config.yaml
model: "image classifier"
crop_scale_min: 1
drop_path: 0.1
widths: [192, 288, 432]
loss: "cross_entropy"
residual_init: "none"
optimizer: "muon"
grad_clip: 3.0
gradient_noise: 0.3
steps: 23500
epochs: 92.9
warmup_steps: 4700
Rows from block 5 of a small image classifier, named by matrix and row number. Rows with one number belong to one channel. Each number is 128 + 24 x the weight over its row's rms, rounded and kept within 0 to 255. All counts start at 0.
Before each channel's rows are labels from the 100 images, of 14848, where the channel reaches its highest value: "top examples" is what is common among them. Only what is clearly more common there than usual is listed. The data: microscope photos of single blood and bone marrow cells. In brackets: how many of the 100.
# convs1: 3x3 conv, stride 2 (model.blocks.5.convs.1.weight, 104x104x3x3, each kernel summed), inputs 0-103
# convs2: expand pointwise conv (model.blocks.5.convs.2.weight, 432x104x1x1, transposed), outputs 0-215

top examples: cell type: lymphocyte (36)
convs1.77 [132 138  81 116 135 103 128 173 139 149 154 110  78  98 115 170 148 103  63 146 145 119 128 180  81 103 178 135 161 106 120 140 159 127  98 115 102 134 109  99 139 118 115 102 122 110 122 137 124 157 139 108  96 117 162 174 139 128 143 147 130 143 107 109 126 141  98 111 105 158 103 114  76 129 108 102  84 130  90 125 115 136 140 123 131 111 158 126 139 142 120 109 145 111 117 133 138  99 149 122  90  88 122 151]
convs2.77 [133 163 118 108 125  64 160 117 110 117  95 117 124 120 135 173 117 134 110 166 137 101 132 125 157 152 171 136 111 116 139 157 134 126 124 108 157 135 178 156  98 124 105 112 119 145 129 112 146 164 126 123 142 129 153  71 172 136 145 145 104 157 144 126 106 104 160 175 142 124 120 137 113 130 153 113 139 131 100 138 155 161 150 122 138 149 154 110 141 151 116 143 103 120 171 140 141 131 168 168 187 145 124 137 134 144 143 120 150 181 114 136 150 121 145 120  90 119 112 149 131 120 116 103 166 121 116 147 147 111 115  92 115 133 131 128  96 139 133 152 115 109 104  97 149 105 192 133 137 155  83 141  90 123 145 136 128 120 123 109 144 116 144 133 127 184 162 138 118  71 128 117 138 148  84 131 155 101  91 144 132 127 115 150 147 109 117  91 107 146 105 124 114 118 132  63 132 101  96 135 100 124  96 127 144 112 155  97 103 159 154 133 105 125 158 111]

top examples: cell type: lymphocyte (40)
convs1.34 [144 106  87 181 146 132  81 145 146 138 131 139 157 106 113 114 149 127 131 160 139 132 156 155 112 118 171 135 165 118 116 105 108 125 124  97 124  95  97 160 132 113 134 102 111 138 128 112 145 182 117 149  99  91 156 147 118  93 101 141 139 137 146 123 116 113  98 123 162 102 145 145 114 109  98  75 128 165 139 108 125 105 124 127 155 163 141 104 164 146 116 156 175 162 101 128 151  86 135 108 173 134 110 161]
convs2.34 [142 116 112 141 127 150 143 146 113  92 117 135 164 147 144 134 157  93 127 148 154 111 132 149 154 119 155 127 159 102 109 147 106 153  96 167 135  95 131 137 149 135 119 100 148 166  91 109 185 138 124 143 118  95 166  98 125 176 176 116 136 148 141 100 125  99 136 112 122 150 115 117 149 129 135 115 137 117 151 136  96  74 166  89 149 101 146 121 132 114 133  93 110 127 143 109  61 128 142 160 148 105 148 103 142 162  79  73 132 125  96  95 126 103 124 120 125 148  98 115 175 175 121  99 127 126 132 112 107 139 137 106 165 136  99 158 125 121 117  90 155 144 123 119 174 129 118 151 114 159 114 154  98 173 134  90 117 134  93 127 117 125  87 149 180 102 169 144  86  96  88 146 156  92  72 134 127  64 109 161 132 138  95 147  94 118 113 104 137 142 111 100  96 103 146  63 123 123 126 123 101 157 139 155 115 122 125 129 156 156 160 125 132 118 112 137]

top examples: cell type: lymphocyte (59)
convs1.44 [177 137 128 133 128 104  97 103 196 138 156 121 121 115 154 124 138  62 139 117  96 140 159 154 132 164 129 132 117 137  72 136  70 137 147 142 130  92 138 120 122 155 103 155 131 138 110 119 111 158 103 100 116 112 156 175 118 142 140 141 105 123 132 125 130 159 101 120 151 105 111 132 115 143 141 139 120  92 120 121 170 114 158 174 128 137 181 121  97 149 135 146 130 145 121 153 135  99 167 110 100 153 101 107]
convs2.44 [110 136 168 119 125  86 107 122 113 121 173 119 148 122  92 157 120 126 166 138 109 116 148  99 100 132 171 141 109 139 120 136  87 163 153 106 191 128  90 122 129 134 113 101 102 124 132  94 176 139 110 134  85 155 111 150  84 137 147 132 164 119  98  99 130 104 142 113 168 133 130 144 147  79  92 114 130 145 100 142 160  97 142  90 165 113  82 125  95 154 118 165 143 153 140 113 120 120 156 141 108 113 136  86 120 157 133 159 124  93 120 151 102 117 150 132 111 189 135 128 144 109  46 129 121 126 120 151  81 129 124 130 126 100 119 115 133 168 133 135 143 117 153 106 153 159 156 133  61 127 139 164 158 154 112 123 161 111 115 106 149 173 129 114 153 141 179  89  98 128 146 156 120 121 155 129 111 107 127 104 111 121 131 142 175 103 101 116 116 116 163 120 168 121 122 136 177 153 137 146 139 107 130 126 123 100 131 155 101 132 169  98 145 118 110 142]

top examples: smear: peripheral blood (100)
convs1.19 [183 145 166 114 142 138 156 111 105 152 122 122 141 122 114 110 124 142 138 100 120 162 131 150 138 169 131 140  89 120 176 125 116 143 149 122 125 113 160 143 146 130 124 176 126 147 157 143 168 140 139 147 143 137 155 175 180  78  88 154 132 119 165 138 126 108 131 133 160 135 157 107 133 160  94 114 179 153 160 135 126 158 122 121  93 168 102 150 150 142 113 128 133 174 135 134 143 109 151 133 133 104 172  99]
convs2.19 [134 103 126  95 138 111 116 106 111  84 139 136 127  97 142 146 140 112 156 155 128  85 118 163 131 100 100 139 118 130 137 156  99  68 144 111 149 115 135 127 133 149 152 108 143 111 161 123 163 141 197 110 109 120 188 173 129 136 125  99 128 161 106 149 113 103 112  89 133 141 167  94 139 135 134 161  86 114 100 200 150 132 118 139 105  98 165 140 182 128 135 117 126 125 111 132 108  75 123 146 123 141 118 151 139 146 135 153 112 133 132 152 139  98 145 132 142  55 138 148 136 144 136 131 120 156  93 157 122 108  98 135 120 106 108 100 156 115 144 116 149 122 124 136 132 136 122 207 115 122 129 154 120  83 147 122  92 138 112 112 144 105 144  66 163 108 109 105 125 100 118 132 141 116 112  82 115 126 161 119 116 129 128 111  97  99 156 131 103 146 144 108 141 132 111 131 157 123 167 104 167 135 105 100 144  83 125 167 155 169 139 152 126 167 128 107]

top examples: smear: peripheral blood (100); cell type: segmented neutrophil (47)
convs1.74 [151 125 134  91 100 124 126 132 121 126 133 118 113 161 141 118 159 114 116 127  70 136  85 133 150 133 128  73  78 129 125 135 170 138 118 140 110 145 145  99 167 106 149 194 147  62 116 143 109 114 142 120 146  93 111 151 118 148 121 107 114 113 136 118 137 103 128 136 163 196 183 117 115 118 160 137 121 128 150 127 111 119 134 120 126 145 142 118 126 132 124 185 102 151 128 184 110 127 149 104 122 116 113 123]
convs2.74 [115 113 117 141  98 125 147 115 174 119 116  84 101 131 122 152 118 133  97 156 106 137 162 138 135 102 140 145  99 154 110 170 102 151 134 119 127 105 107 131  81 117 157 103 150 123 135 127 123 150 137  98 134 128 145 128 118 109  86 136 102 114 106 135 176 158 185 157 137 103 152 163 128  82 159  94 132 168 135 139  93  97 105 144 116 115 122 134 150 113 101 138 149 104 100 118 136 107 131 147 123 157 121 136 118  99  93 160 147 119 172 209 132 104 162 142  79 128 120  58  84 135 119  90 107 156 158 167 144 149 100 183 104 163 114 119 133 156 166 154 129 134 145 132 143 159 109 146 155 141 138 123 173 121 167 134 108 119 140 158 140 152  83 121  77 149  89 139 136 118 121  86 147 128 120 124 123 128 123 137 133 165 110 132 140 111 106 130 145 161 137 115 168  91 155 142 135 141 124 121 112 101 108 158 141 125  98 132 146 133 111 121 129 144  82 143]

top examples: cell type: lymphocyte (35)
convs1.38 [116 126  94 122 100 107 177 106 128 160 105 123 113 133 118 133 148 133 115 131 183 131 143 151 148 119 149 172 181 158 127 146 112 152 111 126 140 118 115 154 133  93 100 129 100  97 133 122 100 159 169 120 112 123 124 126 137 118 123 156 179 201 136  65  93 119  89 123 150 134 114 109 110 150  95 109 122 113 118 109 113 150 130 159 118 121 111 148 141 142 121 125 164 110 103 144 107 142 155  99 125  96 171  97]
convs2.38 [174 139 127 106  83 115 103 107 112 112 118 128 175 133 107 135 153 151 144 123 146 159 129 144 178 141 148 131 144 125 131  97 137 136 164 124 102 144 100 166 143 149 120 113 110 147 144  76 169 156  84 143  95  94 148 107  70 136 150 127 161 119 119 139 137 127 151 144 127 148 139 102 112  92  99 138 122 115 136 130 124 143 126 122  98 138 101 117 146 141 148 158  99 126 140 139 102 166 141 129 119 157 146 109 121 150 120 132 105 131 159 121 126 105 132  97  87 166 112 155 136  94 137  88  82 129 125  98 168 149 123  84 143 151 157 147 134 129 169 124 148 138 121 121 116 129 116 143 154 115 138 110 161  97  91 145 119 104 112 173 112 174 117 123 157 110 120 139 150 119  63 159 179 141 156 108 186  87 122 131 130 131 107  91 114 117 129 126 117 150 123 119 137 152 122 108 119 138 129 159 120 152 138 132 138 111 139  99 122 135 123 121  79 139  79 105]

top examples: cell type: lymphocyte (41)
convs1.45 [106 154 129 132 123 121 133 128 120 137 133 140 130 142 140 126 141 139 150 143  99  94 184 183 126 170 177 175 147 147 127 108 118 132 133 114 120 151 139 132 145 156 162 104 185 186 149 144 126 145 137 117 120 127 124 124 132 144 103 139 139 180 118 102 188 127 170 141 123 152 151 161 104 130 139 130 113 134 145 105 145 119 125 161 153 178 148 162 114 160 123 182 121 121 146 106 152 148 126 127  84 100 117 133]
convs2.45 [110 147 148  87 107  84 154 130 136 129 103  82 134 149 137 130 116  63 123 134 155 114 124 126 147 127 159 113 126  99 180 114 116  91 164 133 132 149 138 133 177 126 105 135 153 187 131 111 105 129 115 163 133 166 148 138  99 170 197 132 127 131 118 111 148 119 116  98  98 130 123 137 139 163  84 118 139 133 128 117 133 114 111 101 124  76 150 118 125 117 139 109 140 111 125  93 141 130  98 114 123 121 170 141 111 148 153 156 146 149 137 129  76 114 101 114 177  99 108 129 152  93 165  99 146 116 148  98 126 145 157 108 117 128 136  79 113 138 141 142 146 167 112  94 108 107 154 131 110 106 121 135 132 166 116 108 136 149 131  87 148 107 151  73 122 124 144  78 112 133 124 120 138 127 150 118 127 154 144 215 128  84 128 127 131 108 165  99 128 114  95 106 161 121 133 102 129 138 116 176 125 140 111 128 109 116 120 125 148 142 150 143 151 135 113 113]

top examples: cell type: lymphocyte (41)
convs1.30 [118 101 121 152 116 155 138 158 152 143 152 109 132 107 138 161  90 147 114 144  88 112 176 165 114 134 175 156 160 151 107 128  74 134 125 117 145 145 102 126 114 140 106 140 165 133 128 119 109 130 150 116 107 118 130 129 124 111 135 152 115 154 105  85 155 102 120 121 105 111 121 153  98 131 121 128 138 130 153 157 129 135 171 131 205  60 100 117 144 173 168 121 179 132 144 130 106 151 132 119 120 154 115 121]
convs2.30 [126 125 113 107 134 129 174 113 146 145 147 137 105 103 116  85 110 111 111 115 116 134  85 127 131 157 176  97 123 143 102 140 143 175 171 153 104 110 117 102  98 134 134 166 150 168  93 121 120 158 139 132 179 111 111 101 166 138 184 116 139 105 120 104 121 152 159 129 142 119 157 118 116 146 121 123 185 130 117 117  99  79 101 126 159  95 127 129 140 149 128 104 120 140 130 150 161 112 131 167 159 156 134 129  82 170  93 195 124 157 116 141 143 132 143 120 136 136 131 132 124  95  93 151 133 140  90  98 120 118  94 140  76 130 123  96 121 138  97 141 139 154 150 121 134 149 128 131 110 108 162  82 152 100 107 139 105 118 152  88  96 166 131 114 158 150 101 148  97 143 139 118 113 123 107 123 134 136  75 138 155 123 130 157 104 119 133 161 120 134 146 112 138 152 117 125 140 153 135 173 107 119 172 129  97 100 149 160 156  82 191 141 194 102  91 129]

top examples: smear: peripheral blood (100)
convs1.2 [122 148 117 144 158 141 125  83 117 116 113 142 156 128 138  90  95 144 143 141 162 131 102 106 102 103 149 146 147 123 158 151 152 146 163 138 136  97 163 129 171  97 144 168 142  80 113  87 159 103 149 146 133 148 136 140 149  92  81 158 144 138 137 125 117 149 126 179 108 143 145  99 153 140 133 199 147 119  85 143 130 121 118 106 112 156  92  95 107 149 142 136  99 138 150  98 149 142 104 149 121 139 117 120]
convs2.2 [109  95 142  96 137 117  97 112 103 118 121 137 121 111  95 115 120 165  96  70 188 113 139  92 104 169 147 158 109 121 103 184 171 111  89 129 111  96 109 114 122 123 148 117 116 127 156 145 129 153 122 116 105 114 106  91 127 140 129  93 137 111 174 126 150 135  64 132 114 110 144 122 103 137 114  70 146 145 138 134 110 145 121 130 125 130 133  67 111 137 101 118 132 124 114 149 127 150 128 114 112  90  83 110 129 100 144 158 144 133 146 195  87  85 102 129 115 151 152 157 116 145 142 120 135 131 164 104 110 146 163 133 153 148 120 136 138 129 153 124 139 111  84 143 117  86 146 174 111 122 131 142 126 129 140 135  96 132 118 139  86 125 175 115 164 109 141 126 125 124 120  85 133 165 154 133 155 130 176  90  99 146 117 108 108 107 109  93 124 136 119 147 144 140 150 104 107 132 129  81 146 140 122 101 160 131 121 153 155 115 114 108 129 114  97 144]