From a checkpoint of a small image classifier.
Model: 1.07M parameters, norm batchnorm, activation elu, widths [192, 288, 432].
Training: muon at rate 0.022, batches of 384.
Data: trained on microscope photos of single blood and bone marrow cells, 97085 training examples.
Rows from block 3 of a small image classifier, named by matrix and row number. Rows with one number belong to one channel. Each number is 128 + 32 x the weight over its row's rms, rounded and kept within 0 to 255. All counts start at 0. Numbers have three digits each. After the name is the row's rms in percent of the matrix's.
After each channel's rows are labels from the 100 images, of 14848, where the channel reaches its highest value: "responds to" is what is common among them; "patch colour" is the nearest of a few named colours to the mean colour under the peak. Only what is clearly more common there than usual is listed. The data: microscope photos of single blood and bone marrow cells.
# convs1: 3x3 conv (model.blocks.3.convs.1.weight, 72x72x3x3, each kernel summed), inputs 0-71
# convs2: expand pointwise conv (model.blocks.3.convs.2.weight, 288x72x1x1, transposed), outputs 0-71

convs1.53 087:157147139130127122128102113144148119097093108118177090158106177182130198163074069117129144135102156102144185129131156173114137116142145199115153053144115172078109176095146071120162130103173150104155111079096149089115
convs2.53 100:167150177114105126120175118146088061147091080101116091117130071167128154149140140094142070167116159144126176135119140105123154168095166142115089185056145143130176176129094126141213168093128184149136137080130150165124
responds to: smear: peripheral blood
patch colour: white

convs1.55 110:126091113064113094151165086183116073105135137150123111105122139098106112117104132125120149142147183139193156125135102146144138124151081119161140121169077127173151121090097008114073176111185165105122129127150129166156
convs2.55 106:129140100092181113130138128091111097138124188103138099098099143102158148158100118121174126116109103160140168161130067122071091188153107135108136127169160102150123130144154122114191097062121121118163096065073139153100
responds to: smear: peripheral blood; cell type: segmented neutrophil
patch colour: white

convs1.24 100:156166126065103139141146123105095152093142124116146155152118117100102074193023125129164135109099162076145089179085182083109097112108129167079100098107167132111113164160125098110143065125105166129126122142120130183135
convs2.24 096:067118152182112141105097112127130124150084168099141116097165141131141133088140113189181130135162200175138069165154133129164163092111158151153111125114134131125150174096120100098135123130149100142106150101150130121103
responds to: smear: peripheral blood
patch colour: white

convs1.35 115:133167183106145175139117128122162150095144124084100173167091127130133160102133125077156105116138131094140073092104174052116125091136114153173129121147177057038104110147139170112103116169110117181167078140134142145096
convs2.35 100:100070135128133135105086092115142134148094117152146075079132085083139170112098115148097103168083122164133135079125163130155078187053137104095119108102132076054098105197154157084168180116130104131079127138117113108155
responds to: smear: peripheral blood; cell type: segmented neutrophil
patch colour: white

convs1.57 109:129153108152103154099098048100167132145115151140169170119125166091073168145105103080133142143089095131115130087136096126175092152143150152092148085115113106172145178075084074150097162107102128088152118085115112115218
convs2.57 095:151121129190093155110165145118119080164135122061127127150140119109094100124122126099079103153102174114102139121102169146130146133153104149112086089175171135100136061164172161092052047161136100101149101097071175129193
responds to: cell type: lymphocyte
patch colour: white

convs1.39 095:101069111096151134143137069139111187127085121114123119148088152110082111141118172140182089137129081112077212109110157059181142098109113108142144140121134158140073158067111086125162118129126145087119105052136153138150
convs2.39 099:092106047149161117102144102111115099120172132114106174122117114134149124135150075135172133189158074211153105188137115122096124089118085124071132121109145138138127113144137136146168155124169117045185110158183119146066
responds to: smear: peripheral blood; cell type: segmented neutrophil
patch colour: white

convs1.70 088:071112125172116150142142105064136144155111131152113121114155130125146122126140140170087117154184036102121137128098132108174145158156172119136136152066111129151166127042172129166155174050072150132153189138129119143125
convs2.70 098:114085116118105165065095175138129087117123138193157129180095169141125101148138134158140115163146172144131160128162107123076191080074124120102159109142161098085095151124128192124142134111134075148135089154069151130108
responds to: smear: peripheral blood; cell type: segmented neutrophil
patch colour: white

convs1.47 084:145136134089097128128066147071112081121065110103128118147116191099143110170068185118113141124142158100120151166110147125116196152126146068092175114136095169127158152093159089121098055085125131117123185132132119147186
convs2.47 097:129110097114071141124133176174116082088125098171168126094099128118136125145095103140169131123176044056123129148078145088149114193118111116209142123167127114141101164118217096200125182125105129140115061114115079125152
responds to: smear: peripheral blood; cell type: segmented neutrophil
patch colour: white

convs1.9 105:086117099111143093142075089161087108055158108066128058114125123096080158095151105152107092151059108129108156095115126172080072101120100110110150115129111143122091154129114141097083108190167118083166093120133104132088
convs2.9 099:138160087159123131211157126110085097105124124111136135155107095183138176132151137091148107120098083126139097112110149179115156145144075128122118150117123154135116102181159127160154084131090138093144180132074142220156
responds to: smear: peripheral blood
patch colour: white

convs1.64 125:127133132178151221103159127127171130126086152171156068159105105140089111144106116101142123123120116100112186127153155147152204119151138121187137132111134137142158121167190164148157152148140170143199215114147156100120
convs2.64 094:137129180158120100124117059155088145146113149089074116163168116116130148135126101164123168086132038221099097140133143144155109147158127128141093151169129125140133133143102178133104108135166136149103134112152139106080
responds to: cell type: erythroblast
patch colour: black

convs1.60 101:148097100086175076106173101168105192124165103101152155124167058095152180116138099197129099180101122160128181133136163165117064138102109142075129131156139092144104140159111209121135133122132152137116105138172110102131
convs2.60 104:156121103152111093195111128133184085119106109143122150115092160116161142103122120156120087111125121085130138100081195106118087138177144149109145124101137097145083108132163168172136138187133144146122199123158096115173
responds to: smear: peripheral blood
patch colour: white

convs1.26 089:099152135149119096120163117142130114132134099091167120068095126169158140055147153128121120078078162080073125121192151170153109104188138137083141141065118151106136167150080184151135106142080176115139128094102073114174
convs2.26 102:117135148148160162132147153142090184181124106087092109197126131180171160096125155110106123239164152188113153139109075116070186039152095113173133091153153140138140130142124115155146120153118134135158120116083142127116
responds to: smear: peripheral blood
patch colour: white

convs1.66 100:111095100116125092130127081150126107126163168073103205122144179104156173110132137169143152180086115160145063165129076099124111161106104114053090099187113108087127126105071087142136113128164088102163122167127121154096
convs2.66 103:131105134098134098072124089119095097133085064129135118117177136069063077118118142106136143165125115074199149115113113139149103117115148091102130143136102173129107087135090122104192218137138093143189180104106191122130
responds to: smear: peripheral blood; cell type: segmented neutrophil
patch colour: white

convs1.59 118:069146149095093105116073091182076117094094137100168109106061061107179111138123087140183128133182152116117073072108173107143128110152139112171126107140093165110166135095154086106106112114113126158108109079135113079136
convs2.59 109:158137154084135136180127103127172147152197147043069106174122157172049125125105135075158163115164130085114146191143089142129114163113085129137105150142156071097120153127140082170095107149151126151141082093117234097128
responds to: cell type: artefact
patch colour: black

convs1.2 087:103140071092130098132098059164113160104161133128109064157118113149101113142122117092167063118165142133097155112083121095125142070108152067176158108171171135143156150060144065110156110177125184091105110108130158133134
convs2.2 104:122153102085133160124132123191127148121111146123152124112087168101110121110099160080122091156100121157100081112119146102058142107173126129158107081129091109106097100097172164090121138133176126208102136112080156104131
responds to: smear: peripheral blood
patch colour: white

convs1.61 113:094201133167117142087156114108161146130134101190138109058109124120083183170106147121115096124143137110119146154174099146155126129188158165138113143087079143212152086107150125126062119153104210107146152136117123156118
convs2.61 100:099155128081126142119155136116103135076118135102109124128116107155175144197118157136160051133184144218115114112166114155127162175099159168134144136112083119143120090069137134154097140214123138121207086121131142167124
responds to: cell type: lymphocyte
patch colour: white

convs1.48 094:100065164102097135102145084149105169090128130113140143161145080114153101056098110122125103120111085161123130129168098137096091098141157106157100094110112157113139161124059114104149144078190070038153102157126107099175
convs2.48 102:135119093168098137123088147081109110035127124161039110149069145133134176074105166130074176128095114110149113134147085119112108121172161132149174147103089133130085164144147139175139097114117110068128092100164164142116
responds to: smear: peripheral blood
patch colour: white

convs1.42 088:074122153186166085123164137120114095125121100139167083122064074119119187098148119130086157142076069096096151101137139066072090144136114118126119154074112179102087122153137148138121133188128096164151089143146176093150
convs2.42 101:170146159078131167160095149070152122096138111067131128154173143140171072138176120170116157121107102144150149074105127127099141142133139100110104055088211132128176150081135112116112103125079162177126122089147115179148
responds to: cell type: lymphocyte
patch colour: white

convs1.15 088:123152131119161114136161108162110157162237131105082127162084211095116151142144120118188170115124171127138113112105138109161110073127132147115149144104140081091131110125213149062082135154140100165114128083130150106139
convs2.15 098:086094135126166097140114156164129134169146123166168107160126144117116108098085137145111144142127112098099071128106188143143067122125149154138086122161129120067174091136133154078107128067120130128123149175136135108103
responds to: smear: peripheral blood; cell type: segmented neutrophil
patch colour: white

convs1.33 124:117109127021115087107122095165116105094140101155091155085101172106133092106096101134142098144181127107176177127120129139138139146097130091164125089181074156167142171080134036094135162095147147096112153127139106131117
convs2.33 100:157079098123128108099118081162172141086133091114149141119082204120091133099111179175129139106155108101133095127081142137128140093191065122109071191119069083115165072163126167102082207114163085141231120156116097114114
responds to: smear: peripheral blood; cell type: segmented neutrophil
patch colour: white

convs1.16 099:116087136084105167117129145183137160201083163149116212086124150150118133161116155182185178115107113092132084110144145157119109079148149150106173106133142100089126123161109124125169088149078142096153147149055174132109
convs2.16 091:155179146128137146134104099112079088148075108154119122074136112114126153088146123140129074105145138098123113106184078110103065155079109130098102112099094166136126154061158138159116164098123143105107175164148133071137
responds to: smear: peripheral blood
patch colour: white

convs1.22 126:120186120167111135102087175187137145158072126020133139059086125168144134100117130120172146147154154160135100086127149100134121092128176195147120179158155075095123133116154174134132126111148155120146115147151171159114
convs2.22 098:131120165087206111165150118158069118130099142102163168071108083106160098180121139173076100115078130138160133127091139138110097153169081134134092127068097165115145132148136112195123073135122092176125035037098118133131
responds to: smear: peripheral blood; cell type: segmented neutrophil
patch colour: white

convs1.28 102:117132160102132174138080124159170105141087136131143129057116077194134094126088085107169122155212202118093095090101093097146150107123130115142130075163153124143152129112159120087108125092144143198129074151106121161158
convs2.28 099:106075117096154193109126176081080153130089116162071115143140122114134117131132100117100091138140142117148109099203146130118122113076087145127097129135134184137157136148188098168129152164111117142106183091105158088147
responds to: smear: peripheral blood
patch colour: black

convs1.67 076:167093159152142187138079118095090127104114128170150131131048042130118093136131104138160158061092129130127146090160124141047139123127096084094100132088132125157115129137055138133127095164128163101180086121132103093107
convs2.67 097:149135146104140059119076101082131083112196123171157165102191125148086105135139123102102079100127113155106146082185110199146148101081130130163163061085141157147126111118084118132125174108131098141126106157121207153069
responds to: cell type: segmented neutrophil; smear: peripheral blood
patch colour: white

convs1.12 082:127100120099135116122115069144105174130141137087094146143139163179087183141061124121151116030135094117123057118106154129109130166123157074085093130157165125073102127105171133118135083090125129101078091135172081103107
convs2.12 099:160088131133178150104144129138183144098044128167133113117111115107164102107116145163093124085081151126129105168134108161095165104152135085142121152165111062104138134178066121113148082089138140144155177107187120120085
responds to: smear: peripheral blood
patch colour: white

convs1.30 087:115151135103148241094117080098140174125118106075100185146172082098134121054039114179172115091110143134117103161118151143108131174128150141116088112098105117109133149106089114171114108132115128108139127148168113169132
convs2.30 093:138128127121079107172120123146145103069123139116112195122081118135141131150175032115116111135154168193124121086135119146107110185096097198128117149121153126166123127071133160218108192139073143087144062108132119037149
responds to: smear: peripheral blood; cell type: segmented neutrophil
patch colour: white

convs1.41 083:130175099179128159138206054080139119124094135139103135127130156093137211120181136129129141112115133093100160164147144103200108125149164152066083112122069161102094128117155086178143106082107096088131144119152126146139
convs2.41 096:116113152136179156116086140168097090070124157102120076183142137083099106144138142163166163134101095158095139174128133166111157115139105140096177118119080106146078156115093134096126115145112170117136086205120112138077
responds to: smear: peripheral blood
patch colour: white

convs1.65 085:128137180119076177139089179096161069071102097157102136135119136103113092108092056111110114111175091140110184118184181076096175128164139176150135139077128122184077129124141099122094107115134135154103125162131105140161
convs2.65 108:122104108123161142115136126093141088144143060093158106167148126153087129156104122105150120161134093121092092100101082178084165166063105126103137132125155155156172180168088109078159112130141151121088115115189144101140
responds to: cell type: segmented neutrophil
patch colour: white